python train.py --label_smoothing=0.2 --loss="cross_entropy" --max_steps=13500
Rows from block 5, named by matrix and row number. Rows with one number belong to one channel. Each number is 500 + 25 x the weight over its row's rms, rounded and kept within 0 to 999. All counts start at 0. Numbers have three digits each. After the name is the row's rms in percent of the matrix's.
# convs0: first 3x3 conv (model.blocks.5.convs.0.weight, 112x112x3x3), inputs 96-103, a 3x3 kernel for each
# convs1: second 3x3 conv (model.blocks.5.convs.1.weight, 112x112x3x3, transposed), outputs 96-103, a 3x3 kernel for each
convs0.2 097:486489513520536484502540580527542495515513520465497486525520521503498504504510510493492485505505481507519512483492527507478473515503479458480463493474456496520468493534533495511471461478467541522495478488512469479524
convs1.2 087:518476516504506476504523526515517495515520524528514513518479483518478451558520479520487473490505488520501514485496495455463451491499512501513498475491491460535481496490534509506512530466410503465487465454438528495475
convs0.3 102:527499452545520495543532475492511450503503481493491488501503490494494485484504457490540493478518523479513506517484490513490481501501507501487465531532492560568517507516470480516455522519472490522485506519518489503508
convs1.3 117:473507460479455491475462495513491518495496540481497530521534516490529482472491490460467457494454495507478454513501495493493546474478484487450453511471472517502474478462513494491559500516508506455445502478479533478478
convs0.4 101:489504499480488491513547560517539501496544502467500497513493538496496525510479466514505493512524516520528526461458459507478492515489477503486443477474453535497477535504526532490514480484496477479511491491489527505480
convs1.4 107:515509537528512523512537518493515531539488493516505519511519534476468564466499509492514517520497464496492435507464429519477511509495505464493511492463479506484488458518520487529496483533520428470522449487522442466514
convs0.5 104:430511468501556510514499452502514509509508463498485480542490487509469476498457441452497485485475513506480506519499536526500493510448471462476504492496513509501473479470475499487510482458537518501522504451505523487498
convs1.5 105:464507483475514522479553503471542466480496471528499537496509495510513494508515508439483479457500527494468516473529543516500506494504523513449469526486471489515478458531509485478543522489514472471505482487513482467490
convs0.6 104:512491475488489535512528492478527473478488456522491455489468503523532506539536509504486495528506510513513500488494465530502486527521486515499524479496487504491494485540538514518532541555525496537513525536480537520502
convs1.6 106:484494531520463518491494471498496481483475500488498475535488459532477461524473463494529513472490478479488507518455480494480480485477495500537499517489485509512527530537541544527538564542596520498493477499465505500491
convs0.7 108:512479535497516528467484446534522489486510537465523525486522524481479483485488502475550540509549533521510494442483497476530478471493511522536508490507516460466461517545490500461485469442492520491453489505513448524561
convs1.7 104:488535523485451489483491524533515527537486487524475484518513536486542488492465512482501511482468475463491508493499502476493490490499516479504496474496514466458465489511550473517524523552512519535560482493512478455500
convs0.8 100:559495538508449430502446443521481488486488489477496453528511507453465472494538508486515517512527516501458468504497502460530501485494478476464500463498492493516478482525471485532467530603527507489515494481468485528472
convs1.8 103:541508468526492468551536496531503479513490479508485529505507524498502510521515501515498503465514496473528520461516522467488449518504493490459492490497492514496488551506504546509513542488514531508533492478509519490491
convs0.9 102:493465468497481497483498526487512545499477539489484503487503558499530579501569579473489499474496474531515480502514496463527523488523483487481512490476481488497493445471510461489504466522476537470468501491508475522551
convs1.9 119:519513530483526527475490512535513485520496475503514485471520556482472513519499495515523499517520482529472475490473470514473453480486500537515516543503526546484503472457504446452504470459479476502465467496465480501497
convs0.10 107:452483500498462483507469473552520496544503509507482496526515513461495525445469509543532527528543556496515542496456479507484497489487476514487498493463458490462431525481457516532518521555510499501485522508491527468511
convs1.10 108:526535497517517485532502483533471477545521507559512485481496508495475491499497496474459484513468473512513469510505532540522492515527498514500509493495471516518516503502462504514478510511506486481473462472488496446487
convs0.11 104:514533501554527503479504537486491526488508511489513539496523511510547525537520506475474503487491466489480445474480482465493499515503495487515461496504492495469493548521515482539533522514494518503479535470526521501534
convs1.11 109:474456525469455491517467498514500493544498528484495542539462473504497433489495479478466502485454488474511489499512527510504538487469505469500503491480512487489504564493470528502521480521510548501528497472465518463474
convs0.12 100:587494478514515511530528480521509472481502482464526485480472490493460464525486471519513518514517495505472442475525534490499494543500443484468492494495487518508512460477504489483540518484508554516491530477464534479472
convs1.12 090:465478484487504477470458530502516493484490486493489513506520513544513507544534504521526538483465495450495473515507519521500468520487449494475464470484453482482487479493467501527554512533566494479469496466458485444465
convs0.13 104:508487501441472510482452531453509487459490454501530485567508487536496482502510487485505511523500521500514492519514520498469512523498504495525506507478514545507532539523490516494458548521495447496467452510471457502474
convs1.13 099:502455480535538506511481499472527491494524510489499470531514500537486488507499522506493502514487518528487500512510496509514497524516545517475442487469431522501505501455542460500517459469528494492487484524528517505523
convs0.14 099:485487477492531503480478484476556492460443499489483491496524494563554545524505539535545524525515494546522519471493461501518507483476520510525494498504511500475484483467443512499514511513553478493491447486495466473496
convs1.14 108:520538526523543552509515493500483492487455454494460460452440481466470463506480461510504502509453459503520467514472486483470518499460540514499490546522505499518491459474479468505488483479501486452502500437525496486563
convs0.15 102:507517458532452489473442531498479490488482452467493518471457555446453554505512526497508519537514499521501500506476523469479492495491532523487483514468448492460480475495557474531537497518522509503493505454477496480523
convs1.15 115:501443551482515519498552523486517500521506466546483463500475509528485519466479518482503502493494513507466529520521561496502536489523544577538531508502506520516512532531515515486519492510516511494514491456496485496491
convs0.16 092:568494544530461515552477453508512477493477499455510534483518491479496485447515464525509490501468460478485492478533487512512509511533542489482452530511516472497495494487500514472503482516498503484512502513501523513488
convs1.16 079:497522518495536520490516527469490468490505479503428483516532471525503492492466481514534507468454458485484490482521545482503503455502454485459491499437467476479461513477468473557499493471507504501510455478458478482455
convs0.17 104:451490488524486473497504477481537495463507484515520501518454518567484491510507502478485480479511520473501510521499493521493521517465526557523521497502490499486477522494484525471494562518559512511489473500484481511487
convs1.17 098:469514511500509506501485483508506515504490542479465508480516494522468528530501531510534491504505482505485481539511542520476490504457501522497533502473512518494503463515454476510449529488441487478510517494523507484533
convs0.18 103:529518542519462512487474526501512471533533498494510506481480522493537489496488467472484457489511499502475463459510468472538476522520548519515501495500501492469491458496483499488480539524513466504487479526505504486521
convs1.18 088:487545496464529463519521499489481470519483471474491463513461485563470484531497464518473492509471489484455481507512524480524486471490528538498533530527514539509475445431499442466496461474515509546515481501485454504498
convs0.19 102:513468447514469432531498481474482481534507462535512483483488507481490512484491490531548502506501490515541499468495506477447508511469518491486490482479512481480502529566498494515511451512514516517469502510485522506509
convs1.19 097:488522524472486519526499527480491473514483460491466499504485479488496490508506509506544534491542528464531531500530524534531499520491475531531505484492510513477504486449507519490493537499507484481476537498489500500498
convs0.20 101:519474503506420476452469555491453486487465501478505505491513480537520472528527470497520532502485502507500540506472466492485489536543473456517535493467504472498517528454460515508475480494487522504493478475518510511531
convs1.20 107:480519513492511499491551530525509542506480484490513556510543566490543545482500531502484533474478476493454451502494480503478460488493475471509474508495530481513547494519478494507469484486473496460459490520517476531553
convs0.21 099:528520531535491485530456449470442486509505525509523500483510513458485524439488568532514483496473480476484509483503504473509513474485561518513482489475473478495498459472423483507506482500561465506518452469488479518492
convs1.21 099:527501493491480501465477502463456520450485525493487506488445494459463510514484493505467480529492492516508492492471485497466438506531503496519483474475519509528519469502551499501512535501519465486492455448475448476510
convs0.22 095:493474482479534494504490539517545476507523477559483493456492510471513489504506487489470531502494517528534529505483489498515515530509517458474463496483506531531560551569545516524532478464473520525546538489502537497516
convs1.22 092:539519497535559493490537526551493489524452486543495509515520489520526502466494516506546532484528529461528512490476507499489470534500531522514496477448463518501503478448466471443502508488496478467431536506489499494517
convs0.23 099:528512458496481511506462531500485494525496485538501506494499485476476451451474452526507523501523513479494516498524463470491488459462488529519530538515526521510530498472475496482473517510499499512527520502500487466469
convs1.23 118:504480506503497474501486499509527488518545538545546519495570479544497504527502490501511496506508507511477497505520516515501485500484461494545502512521482458504486475500485483458462494482484502510505493472542506522521
convs0.24 103:453538472508488522533506535457515518519514507520502488496484430494508512497542500487529516479487485481464472451472483492520519533530509482509496512513517490517499468503528507550573515519466488498488498488485456487501
convs1.24 104:453504503472492505491519556514537501517493513508458494511504454528520513497486515522524517530503504479508485524498504495479527495459475493523480488464475485468499497466499527518515549491525519490472519498504537473511
convs0.25 103:524469461546460456554434478515498484567496469518484504502493508446463503459495481479467481488482512490462516490523522484519509481485498508473474479470486492452504476506474493498450489463462503479476528500517541509512
convs1.25 093:444441480490484495483486493562515488565483515522475525516497519491510557501550569525476514524475479526465479476485488510500500509514482494524491498514480495495503522524517496495508532524551571557540571565519538515485
convs0.26 091:471466470480490454526528481500498470527503487566515489490459481517453505495497495474509507489506510504478498509490505506472482531516479502507474494492492521532514481508532458493562514522547447484487476528481472522475
convs1.26 082:521518502488522508492512554515487497544498513511475489524464447488516488512493500520495535527480504508515524558543493555513538490481502502515521505510516530497570540513487532533538553534522479497470491496498514486494
convs0.27 102:496524537458528488499529509536485482509525492500491481493479568514472512488460444516524497499497487446450511471503487500489502476492490497501500505540517519532528544543558538524513457514481523520533497503528538498539
convs1.27 103:478473467493431487532496493503463496483485484510551534512539496484491526453443499491469493493492490545515521521516503562540489545576475533482466510498469510485467468467510488474521465493528493500468463532464493526465
convs0.28 099:491493485487505518530483556559538495531507544529494459520571554522502552500481479515540515480520484492513494487509488508514500510539497537493504505502487512483492544527492518490446499485418526505484504466471512479501
convs1.28 120:475490464485457514549541514550444461502512484501494545523495487516458486527477449419446455490508483522535527536503458513511487514513497515491514503515501520490541489500559514493536526522524470498513487494482491500478
convs0.29 098:514515508522538547504508485451465489453478486509456494445450463469470474458465484450477521477490521516466456500515484516513487543483513521536549501522497522495474496523517502514478470464463510510497525521499488493529
convs1.29 101:564491484519511468493500523499506501483489451459487476517512508492507515530551539526502541488479469490471481438424514493490505482469499492513489526535532548512521514524551512478482527523487519527522511492497478456473
convs0.30 104:496458492471467438512483485491517485496506508500504467491479509519517517447493471488524541498507552487463526504532528503514519484494455490519493506502491481488453537520518530501495486489492485484472485539500523523532
convs1.30 101:488532521497511498506535486493502505488499511502510513517478490509515523495513520477511544477486507501449465485512499542523519535534553521507520497502489479503470505545527459513520514533508564533472474511473481492503
convs0.31 097:509524526520537490491530509538508536500513536521559514496492489524480505548513516497516523498484520483463496508507517519533520495512531495508488521502474494518498497526482487504521509519493550566510510559477538488472
convs1.31 087:471476461482497480479490428552545522542559539544483539507529497526490531493469503501499484522489493539461519483454474505440490516444476493487451464448482448472500530517461535486480518475512520512488517470491487480508
convs0.32 100:528457455467467508472517515488485463493516469476505522467450501545470495535497474559514476533479436515503495464456464532491504517520531498492499481503515477491520490511520476457469532506435451460469479484496474484492
convs1.32 094:522478533516511508516497507495490464506505488492479473520474481499481471511476504503484473507541488532541492506505521501485523552494501534494506527559519455506508509484457535505499508487472501452473506471481487433476
convs0.33 101:505451500508492463518470472484475455500488513499486484473527491576573525579512494512510491497518481509516504471474481494499516520504517499487495476502488478499474502498551541499496507465439486495486477490506495486496
convs1.33 103:512561478477485484443483545485489475483484445488484461481439466504478442536485467493497522529494486532512493505503505515466481533518513528509503521480464508474451462477536475528541469505558496520506527501467516473480
convs0.34 098:492483475497477476489479514466485496525479483554521498568516527514504514480468432492517487468466481478436452497486473483499517478502483514526495501518486497482502534499498502549563452539502484455490516464505522515511
convs1.34 106:480470480499461466504492511492463472491498500463507474473438452510462467564519440513512518483532525476516517509494503493512524516506504510517519515497511509488509450481514484494509471532524522511515501526538491465493
convs0.35 101:498440449477514495543535537473466461530469458483461450492513509472516531414524563461450467501456485476537506494517553515528537475497498467473510517517541508511520479507514468506506450507502476514516489500488482473495
convs1.35 092:511483466518503478484480451528494523531475525515467490476457495460444503468450473532483482507497432497459446497484469516497518520496514492469452486474429514477440516488510507511523494463487477488517515522504525517498
convs0.36 104:499465476481489451518536530510494533555540529490491538482483479496528532514530519478502504483514503478475502511483482514504498517541525506504521485503493495475479536487475500492463472469447504520463536503458545486508
convs1.36 089:482508496488514455479468457545532508556548516494542506502488504540511504472520499472487470491503496529507476477504476451484495461490451481498490500468507454493498534472481500500484525487482556538538559542538490503487
convs0.37 098:469494476487504480495494472522499501500508540482478513546524522529535520483528508591544516521523504479485463551490535520492495515505502494499507485510531472482500565470450558496523501510495551511516509494483512496497
convs1.37 090:532490474533517486535505485486532489462505521530494499519501491551517530498503561485488518459513483488451463500505503501491501498459489521534521503505530498488507497553549464519492516545489497516537496507527510515514
convs0.38 090:501516507482496504502497469482526502525494500540531480528511491495499522485536522495533521516539540483480482481482488482506507452496479510515508514499493493482494554495535533515535539529524490512504486483490459507502
convs1.38 090:520505522515506481523518508534460495491498508479509506504495495490518511511504503491460468489484472480469456463497486462512489423487510509537523522523505550517492467488490462497506484491497466479521469492489502490486
convs0.39 095:507516551506559530520471482489505523491520530486529539524452503519493498515494474497452484486485527491517504536503522529513477525516471518528525455485496453488468485499556509559503474515476497522539514493495470494469
convs1.39 087:497445480503467477471469508483567575490521550500527525504487498496523474508523506449488479468462450454450492483497474490497471523498464461493499510519510507481506516509497465491468487513482546518549542497524496499494
convs0.40 086:498482462498491493482505471469524492517514486516484519495497475487525501503515500507503479543542503476499503461488487484490504501505508494498518531541516535518539533485454524515489536526509501477454482478503469473479
convs1.40 077:492456461507516449528527502503488496484491502482458452512529503495536512519529517491513500492505487523539520476501498477501494460476477519523513539487461516501471530551528501526520490471462475464461472488482478485473
convs0.41 097:514506543430470497455478489492472469552542496495499518511507482510512473475494478470496543527490486511466492457482449485517492536570520457516497515505521513485515488514520455460443524552519520471454550533525490507521
convs1.41 100:534493467549531501520509486511511517503486513469501504527510538509471483518480498489485519494501483515498510512499524493458430511491468448475501514496496511483471497483440481480500478484508546539550496487502533495490
convs0.42 102:473483498514559500503536449523505489474474451461453447517531501508488510507485519475534463499494481503504498469511498478510503548507539479503507471525464518543528483488545489496497536543486533518537544495528446474496
convs1.42 091:505517447495491492476468486454492495437499470484512529544498498488482491504500534474493480507461448514488486521482520491490468538513497459472466457453476476476467503542529496481463471504467448467490526491462578509459
convs0.43 100:485488488488464475489481421482443457501450393495568500524555532487530485530494434527512498497532489497515503534546555481486510508490479494545548491487495491493473532501522509494492470479505541521471536525473516519510
convs1.43 114:462496500496487494513533517483486455530530523491516563520510509507478494512498515544564556496524515502507495476496494484481475525507502534523517495527485463471494509496536479468507510528528510492488515517525507485516
convs0.44 098:507536510523550553523498515499477493501451502524519479490517541464489545553508538513522518527574540494496473502529519496483530471470494508489524509469490460494513500469515481495485531478453529538476485495540468478481
convs1.44 102:519478503527481457478474457539502540498507514546528547477497536486438463469478493503491483498487497475494467484478512510492484468509473476519518498515517526510489485481488484492515490484497470511534491499516498506518
convs0.45 106:501539484486498451517499476508478498491461502484487488524493505456467477437455476498514528490562535468537501473475537496496519473513544486494515497507474488495499539494488463506466416540538507501443517503481562486473
convs1.45 103:480535516484534527484530493522509501499489471503477484518525501454456483488463497519528494481464502507487487519501492516489485516488493488486508490492494493515531485496495496484529547496491480473467517489509471484488
convs0.46 099:528477481487479572470500519514462473504505507471508556480500459548535466494507493462428432507517528517509521467475431475493454477509502498504492549546528499507496488480496478499529468517520534489496519470474520498499
convs1.46 100:498498531496514501497428457502531499491531503517519469501500498487477474529502469519545545529552520512487492558520536532541530522495497528529513567498487504494523482449475491508487495484503505527541526523502497479480
convs0.47 105:523489485479522482513492532494457482477488465542508461466505469515511477473518541499468487486472491478542546505517467513506508529488515552496499508509489504490522458474492490505484515521485481501523470513528537503470
convs1.47 099:512449478516497483510482491472441458505501483479478449476507535492495508509510479507502523513512536493509526541514520516504478499493525508516450487473461482524505542499500526497505494472499556499523515540536511489503
convs0.48 103:524463449532495475490528482503497480499516499497478480510481501484455489469456495493481490536491549535488568489496514497508493488493497535497471548543529535531496455466466495482456483477458451464504482502527491525495
convs1.48 121:491464507519488498452462483497552547510540535483551507515504524517496548496486514571499495516476485516480471502485514494499539517482488522507482521492513524498544492526493525490479483496491507525532540519535555522533
convs0.71 101:480471483521464501535477501533473464549499485482486435486503514485529524494500564499592523472530500469496477514453487501509517524554581513479469519526505508520526529524548466499528490457482506513525496555480503518514
convs1.71 095:510512493498510533489494539525496521558489505506536516558510483507499491520463520494533523523537557525558510486491528498515508580558501502518507507509503517485504494451453512486429498491495498529497515512474529528507
convs0.72 100:490508512522490515498463513469506530511484476524492470482517561470510530465506499500521512465501517494485488454493527453518509466470507478464456493497486488506459475541497481504482431488494515562506504491431500476486
convs1.72 088:470500476463477488488479498507512514502471495519505493496479496519506487530466489496452501519512496490459476517514523495516523528529512484485490448493490491467480491476478508493483503464484478492518474505493516488531
convs0.73 096:467442457444495504461494466470538487530544504516502470528553543532533507465453482433465458456493485497501463508492489495505471484482511480493468501527512492495490503535510500491502503475534473489485478486487489492491
convs1.73 099:503515533505529496514518485541520505497516487504499473520462510533494501545487483531532540484497538473468476489485488500478485489498482523523533532499496508479489548531518556521536494494490489471504511513538530546572
convs0.74 099:520526519528497525496489489505507497497484506507485467521573539534509457511471460546497474528506539508503520509517535500504503502505509471495448490543543488484498516525535511538512436483497466471518491516504521507449
convs1.74 103:453480488490490488475501519528525513470486496493483500505466456499460429499455428476454466483496526503537539495464496474490480481478487508523510517468486508502479485504553540499558516517523493498473530461463503493483
convs0.75 104:482542527476495509504447422516507519512489492504510485510457486515500502508466506513484482506463460477475464500470509528535556562498542510537535506503514481493477498494449503478447449458477466519567481538547480542500
convs1.75 109:489520493485488429453471469492507490486476480489498494531509515488478498496471516521530516483490481510484458490477523485454520504467511515432468467453447484470441471512471469489510482527570541531544526513514498498489
convs0.76 101:482531506498493507537469468469481493509502491568476474554547490506510508484509480508505490519487469517479487504483485499483487487459492480521524478489505507506471556529513482486490458490474502468516497492499457455506
convs1.76 104:487465533500484474492472455521529501519539525529577507518477500499470501520497459509517486509488485509488533537501503516532475464529510523490499492463459502506520469434474476506544504529526429458449502531497462511465
convs0.77 097:461463499533553535493526482475470462502489488507526540531538515525495482478489505496497505548549565475473493493492522491491502523514510460452502529528484488498469487503492483474448494518510486456480497498508535522548
convs1.77 087:521465458518515471520497478465471491476494512515527538532523515511485499543528504457477489489472488505528484479496503452468467461509462420468518451497539540450511492496456488484504510498524478486485465466476472465490
convs0.78 100:449492490478470474475478487492471493512502502489516499585558538519489492497482530455465501512488465535495487469460477488530531498507509507515519449486519484499486566520509496480522490503499474480455491474481485499509
convs1.78 093:510500552515509570527537546516500541502528481502465483506470490489487451552493501507556533534520555499496496569507437524519505502495481526552543521505509520488524499546497496500480470504503473455434471477481481490525
convs0.79 101:466514489525508466489482478503479472480499480489479470506500537503503488480492472504495500517491524480513546441473469479526512490474463461438466523518512478486511506499525537485460533515532498492529484479485492489499
convs1.79 091:489519495521487437513483476491459450539467479501498467512504521493515520515488501466493468442445447481446448491507502517512487477488502501501507471478515519505468492481510473509498509502540506531496489480497489479472
convs0.80 103:462541528494491488483478463527528474482537510512489467502469521489488561492513574498495547460482513481486490475469494500459531473500558505511488466517493495494510469521567461513564491502529516514473508497486570515510
convs1.80 114:529547495499516500513532524517498551516532516533527522482433508521468538492537507561524551532513491514466476491529516495495546503483523482511518469494503491498527477491504456508519496493514504474445499525511533505527
convs0.81 101:494457495522458479520472522460496465528507489530496503425484461469526497526530481481533478516496467554519481433506500470485506509496474499524518546527513500490481473500505523534489536526490495505480491491507509522496
convs1.81 102:521504498498500477506515494489515520468491490496503460489496533497515515499487504477502550503499530472486479490480478498505535485498506544476473540486426526460443478480477503458446475482517531517542487499508512531493
convs0.82 099:514527452496529508493560497516488479488494490541513505441486490504494505460507528473496512460476465453471481562508512515466484473496472493510518491502490510487491480493478512502466485489472508495477514541531491508472
convs1.82 084:508512496499475498495501535489507522480522517536523549511504460510504501497504501526509472456490537520509520487540541455520512498509527536530518551470510512520525472467540450494480470480511539537492501476465472507510
convs0.83 099:496456484528440451478461497454496487481509509477471501437476482473489484512535500494596570439559537497527515461508512472508492475510487502494494518504518478492506492504446531542501548556511556482510513491520513476495
convs1.83 092:514471447548513476521488457490495486481502508507486502483508514495526525522534507497511547450500474473516486442448482427451428440448409474486474490518499539514514532516539487516491507504513543498496484540544502544566
convs0.84 108:478476530486475512503524506495476469492524507502485493465524576487524487506494460544559573488510522507487482488540502490523456460483466496481478467482503496527502488477511515470434496478448498488463520514473479559544
convs1.84 103:495517433479491476436485488490479524492522533498491515474481502512527531486519509528503534508511479505455479529562519496506523501500500509508491495516477511494516480512530462511534475530500567542493539520482514485504
convs0.85 098:529496455512464471474496534508476468496493511493523506471508440499481496559496494528482479506502496482503503495487501544478479507498481492479499500507518457507509502502539513527560497505491522507488512511518485474516
convs1.85 101:512503533496513501529510557570509519531528500483456492534497489535528471525463442504479454492504492516483501504513494532513517501524508499476476508491477515472486526478520558465472546459502481471511495482482509476525
convs0.86 101:555545468574498491558482483509522450497480488500496509502513489481524452516493479507471485489482490490517475464523482489532467492525467515508495539538519515484484507475455526481467491477434525508466501498465521488490
convs1.86 089:481485500507516456463450451488501517459532522483481502501524521496514489470510484470485480446489459483527490505505441515502515497525498483436419526427434537491470518520505505501503467485504478502461485499508536516527
convs0.87 100:519511473481480479565489513511477488489517485471526494512516484494510493472504499504484542512461466516488452489515479492488494505525495515475472547500481512522505530500492460496476478510462475457515495456495540506511
convs1.87 117:513499517469463429505491467495540484522543479531541493489507516477485488468507492464474548481496523474491487501484479555488481534513478500476489534488489514481484485496501487478490528477526516508517543568511550510504
convs0.88 107:513454481504482474504540499484509496497500498484478486446516557457485503454519574476532547500537550471513555446487481479536516473525555508463479518485493502486505526521469503532484467505487514490482519531482510529533
convs1.88 104:480522480484490494450477509545510475525508494517537526515537519514525524584536518506479490485480483502471471533533504507503472482468461511504531540535548526504519542537481530511508476509520512484458519507477479479461
convs0.89 105:491465511459481521478499506475483549491502521467519490519513509518511472512494451497515532462512531470489479513521523485498478470477471463496495513540514521523488478529500470518550476491536553503497502510504522482480
convs1.89 111:520483557513527527516475515499509540531532520495517524489505520469522490488523501466486496446523510462518493495475539494453490510464494487484488516470462504521482517503500551534507556503515499521521491501525497496500
convs0.90 098:472489485584509483490476512503503472492499470521514503493469483462469454496509502500476472475511469483509494496506501503523508484498468488482479497504449514500482502493496474477478500478504497496491505499545480470497
convs1.90 107:523499507505519526498485497475485473519499508495516471489496496502537507513501497571542565556525495516495511487526531530537509523510500557535482494494473497494513512494483509495511447480490535507503522570498496483500
convs0.91 095:510531485478516461551508478522468470525491437509474483470474547485491544484481555469498534489475490498481491452460476503496473501503531492495482471523503499519516450513518534521513542499529525526514461472488451500519
convs1.91 082:535484495509515496558556561518488533500523511536498532495503501527478501522509508480506508525515533496475508467501507479525544509500512496520481484495509481532482512501489518495441549478457502538541477505482545523482
convs0.92 101:526526493516543534502520529517543536524524522488487481497518496499503506468470465504507515480493515413449515513540498476492474483456441486495484510503504487492509491524492459518507496513518470496504505493506495496480
convs1.92 099:525522500494480485542506478490487525526517553527545524508522540452488511456481518558521534489497494486498506512494472505499501523543526461488493477496511467503507521527545517546553471479505529514536508509502513498489
convs0.93 100:500486495511489521511513514493510511488504548495514486471465525507497518444469535479479508463517528477506512492460516478440506481498522505497501499497482503473498487482452506507468484487491489509502483507496467529512
convs1.93 098:509488493533501485535533493505489466462481500496477453497485487529505528503491525535496492520479499485457481508495511531527547488535520540534509527439494519464462465517512476499485456500515472475514511506509533548533
convs0.94 099:468511501544470482501514482498485496465485473463513517509545528501494526505468467491507543471507544469493496447499479498514483539520469500477490493497493540550518561542505479511461492462454525522452493526526427494529
convs1.94 090:530541488543513499521531532482485531489455498522479485494544519512487489500467521477441489504507501533457507490473514508511467499522501448479524448475486511500483525515522515467465456469444467484503468488443480447465
convs0.95 103:490466502490491524492539526516518498536490504507484479483493521429458459480472470483490475504535498500506516506470490496470465551506510481466458502519511504514490536510479484516556474427473486479464503489454477524464
convs1.95 096:518527513534526512516502540501500485517473490527545486476496476533555512543537568458501502473497492484468500483487511506475487544547561493536510473481469510460467472489475478451457522498502472496499478502489481474438
convs0.96 099:485469473485519517497499492499532546480528497493511470435469508506515536524518539484497531470474493489467515444503500475516479492532516507511490506505493494498511509536473568555488543538462540523510500528527455511489
convs1.96 115:482533498509526491496520515484528503469475492447521453493517483497500487518470479489533513514506519452456515546533511515496477498528508495500500492518485512504497513531547503497530512508519491494498489475483484496538
convs0.97 104:480431499448462515469460549488504512513490509504481502447492475455522473523581502472460481471465513496507491458524479462511479471531453511490506491493522474479534494460470498513474515533476473486526494491539556502498
convs1.97 116:498473459524495494551547548451538485491525475507496466458479500466476530470489475483515532468512519477457491488526530533518545486527538518523457532489493495493499478509526499496536507493472492499505503537512527514538
convs0.98 098:496513473503475472455473459507489493501539490515473497459475489509507496468557462482501516461478492462484492502478486506500478460524480555499521534512499512490487456460468507497491518541482471478514484498477489520490
convs1.98 092:476453511511506535490455448515469470503466508480459500475502471488466461486488438507515528483514461505497470467465447504488465491473453492521497510491483540490512521491500514487466476473452502492506499508506493500514
convs0.99 098:508481510461477522559544536531509483499482483482483505497468490508468504490461464494500519478514510484504487494458474501511556522503491478480499459442491489493457507511536518477494516524493478511534493535558515499526
convs1.99 089:495506511499517542525525546533531499512531466537501474516508485534485506559515512519523490490480544512502541525533502506486509498538541538524472526504494490477508498468452487479460504460453495463468499461455468485470
convs0.100 098:495501482475550560483507527492513499491455486484500486459461455486515477479459487494472470508509475467491489510547486519518488500501547494532483472490498484502497514496518508538527496495483479511491514530501539530498
convs1.100 100:451489521524531520487503508505522480515500489511496465490518477478518480500516454448493501471514526537499528453460499471493466483482510530542496498493492510530521471483525473474494515490497498484493487450508498495487
convs0.101 103:490485500497496551493480533519519519469482528471451520508519495557542467471517500540500481524500485483536520509510484531494472519478486459500516514510481519463502501529480529535514488490486490503464461466456509461491
convs1.101 098:469479501510511491483504493521511450525450535531529481489455450467456430481419445460441452502459533547567542495504560496542525523514519504473492517520510524511503501547523507524502519493482497472522508492512478493508
convs0.102 093:499491442474498474473503512503466489484477482485480465519518464518512486459476474490490470518495507498496523485531493497501503497502514514490465502516515488498533494489508476517497494533523480468457529505498511519465
convs1.102 085:526485488504482518525496512508507506478481502475501495508513500504505503533524489529507500545499484496512498518513508483508480484504488508478469498470484506492473533494488490504483493473442493463487494493516514484535
convs0.103 096:508478471450487503494501489528505468526502504505500502432475501514490493501467482532516532462467480469471488525501459558512500500466503551512506466497500499511528487500484510523498504475482493484445482521543517499493
convs1.103 081:523505496512534520514476442558496504511479481504516482547509506514530474526502485518518499509500490445470464495486503453499484478487480500494508490487482522488440456445466466472443483506512490480477458473499512485455
convs0.104 095:474552580523514537499495497475548541526532528501466458527543562475514512478562518483530500500501525519491472477471532521521512495511476488507481491514524526497504482521497489463442495508488489514505516517452506510455
convs1.104 112:497519513492490516494482477494443513475478507550504488480480519480456466541475452536531515486524481500459458475485502468511491499512501526511518534542515486496483480483487479471503520463478458490497474517536484479520
convs0.105 108:525485480558479512453523551499504481497461454533495476427504528487568567548577500466508502454495515468463494478454472472516527495494493495484468491497504471481475476533477494560519489521519471508532574474479560500483
convs1.105 098:561574557528524533502487522487498460508501504514483504505477517489445490438454536464502506482484550538523489535502508524509526500488523466472525514503510496531549519482476503487482514488517498475479506505498482498497
convs0.106 099:487470449507458452487513522506472458493469479472496490480496481521501476586500508476482493525539493526514534470506509489510471546490499483511503469535516487524542496480507501510481493498479516531541477453496474478442
convs1.106 094:518535515530511510498535486459459466536469453506470457453462528471492490489509470517496513551532523508476464523527559510545543510527560544518509541522495515521496514509535494471504497527534494518514494489486507500502
convs0.107 101:516516463479515491507493487503464479539516496520491490471494545486464515512489480504484485503518531538527538492473496503476490533518504524492459520490495533482482469497530482484510480531502474495497492495483526504478
convs1.107 096:493472518515459489487453438488505510482517506458471474526503496524454506516497512481480502531506467507454502508527522499511560537551540502497468520470457546488468474480495494504498547525527485496482522503510487511558
convs0.108 099:504524465480507455442546483513449454495472470498495490466497555452457521473505491460483506483483536481503519485495524503534516478509524506463454515492498509505484520520483480461483487476489461499509486499485483529466
convs1.108 105:495489441454498502464506510475479526477467512461464484529465464480479465505466469497485525527482512479501472531480489528532540512510527501527503512483533510489516525468489499499460512516489510537526490496532480525559
convs0.109 098:457470479481508493508533531542536553486484462493499489516538513509515557476467522516511479524483480538510502514543556481506494477489487498545504479506479500495464488494464538522515460478489505496490495499468489506534
convs1.109 113:472485473502479500523492477498498490513512490518478452468467408513482519491488475497493477504492492522536496491487474462500462460481449516509526536519471492512509492500501546539514533513488455486480472442446463477464
convs0.110 100:476490494496525481455519534459460487480466430478438491547553455482496419513511485492515507471499491459482437492511477506526458485496507501522495519522514497524482526499475496492453473478458476474459492499452487496533
convs1.110 097:519507490511496471469518522488471502525502534480430495508530526478532505499509522547490505483476509434474494500524533489506508485490500463476480450468509482517505480535542539529529531498490470499470462483471473513502
convs0.111 103:503522472455545488467517494465459528495503548488505499532457476529471492535456521493482470523478504508524519448477493508476508490449488529492512487501495484466480484501440496480479486465501516478514470518480500529476
convs1.111 104:525512497516492495513501517513494490508520469509523521525504497499491506469472489533506489492502448521475447494496520503545502476486506492461508533472507467441513497488506457462474454467511517489513509516508470483492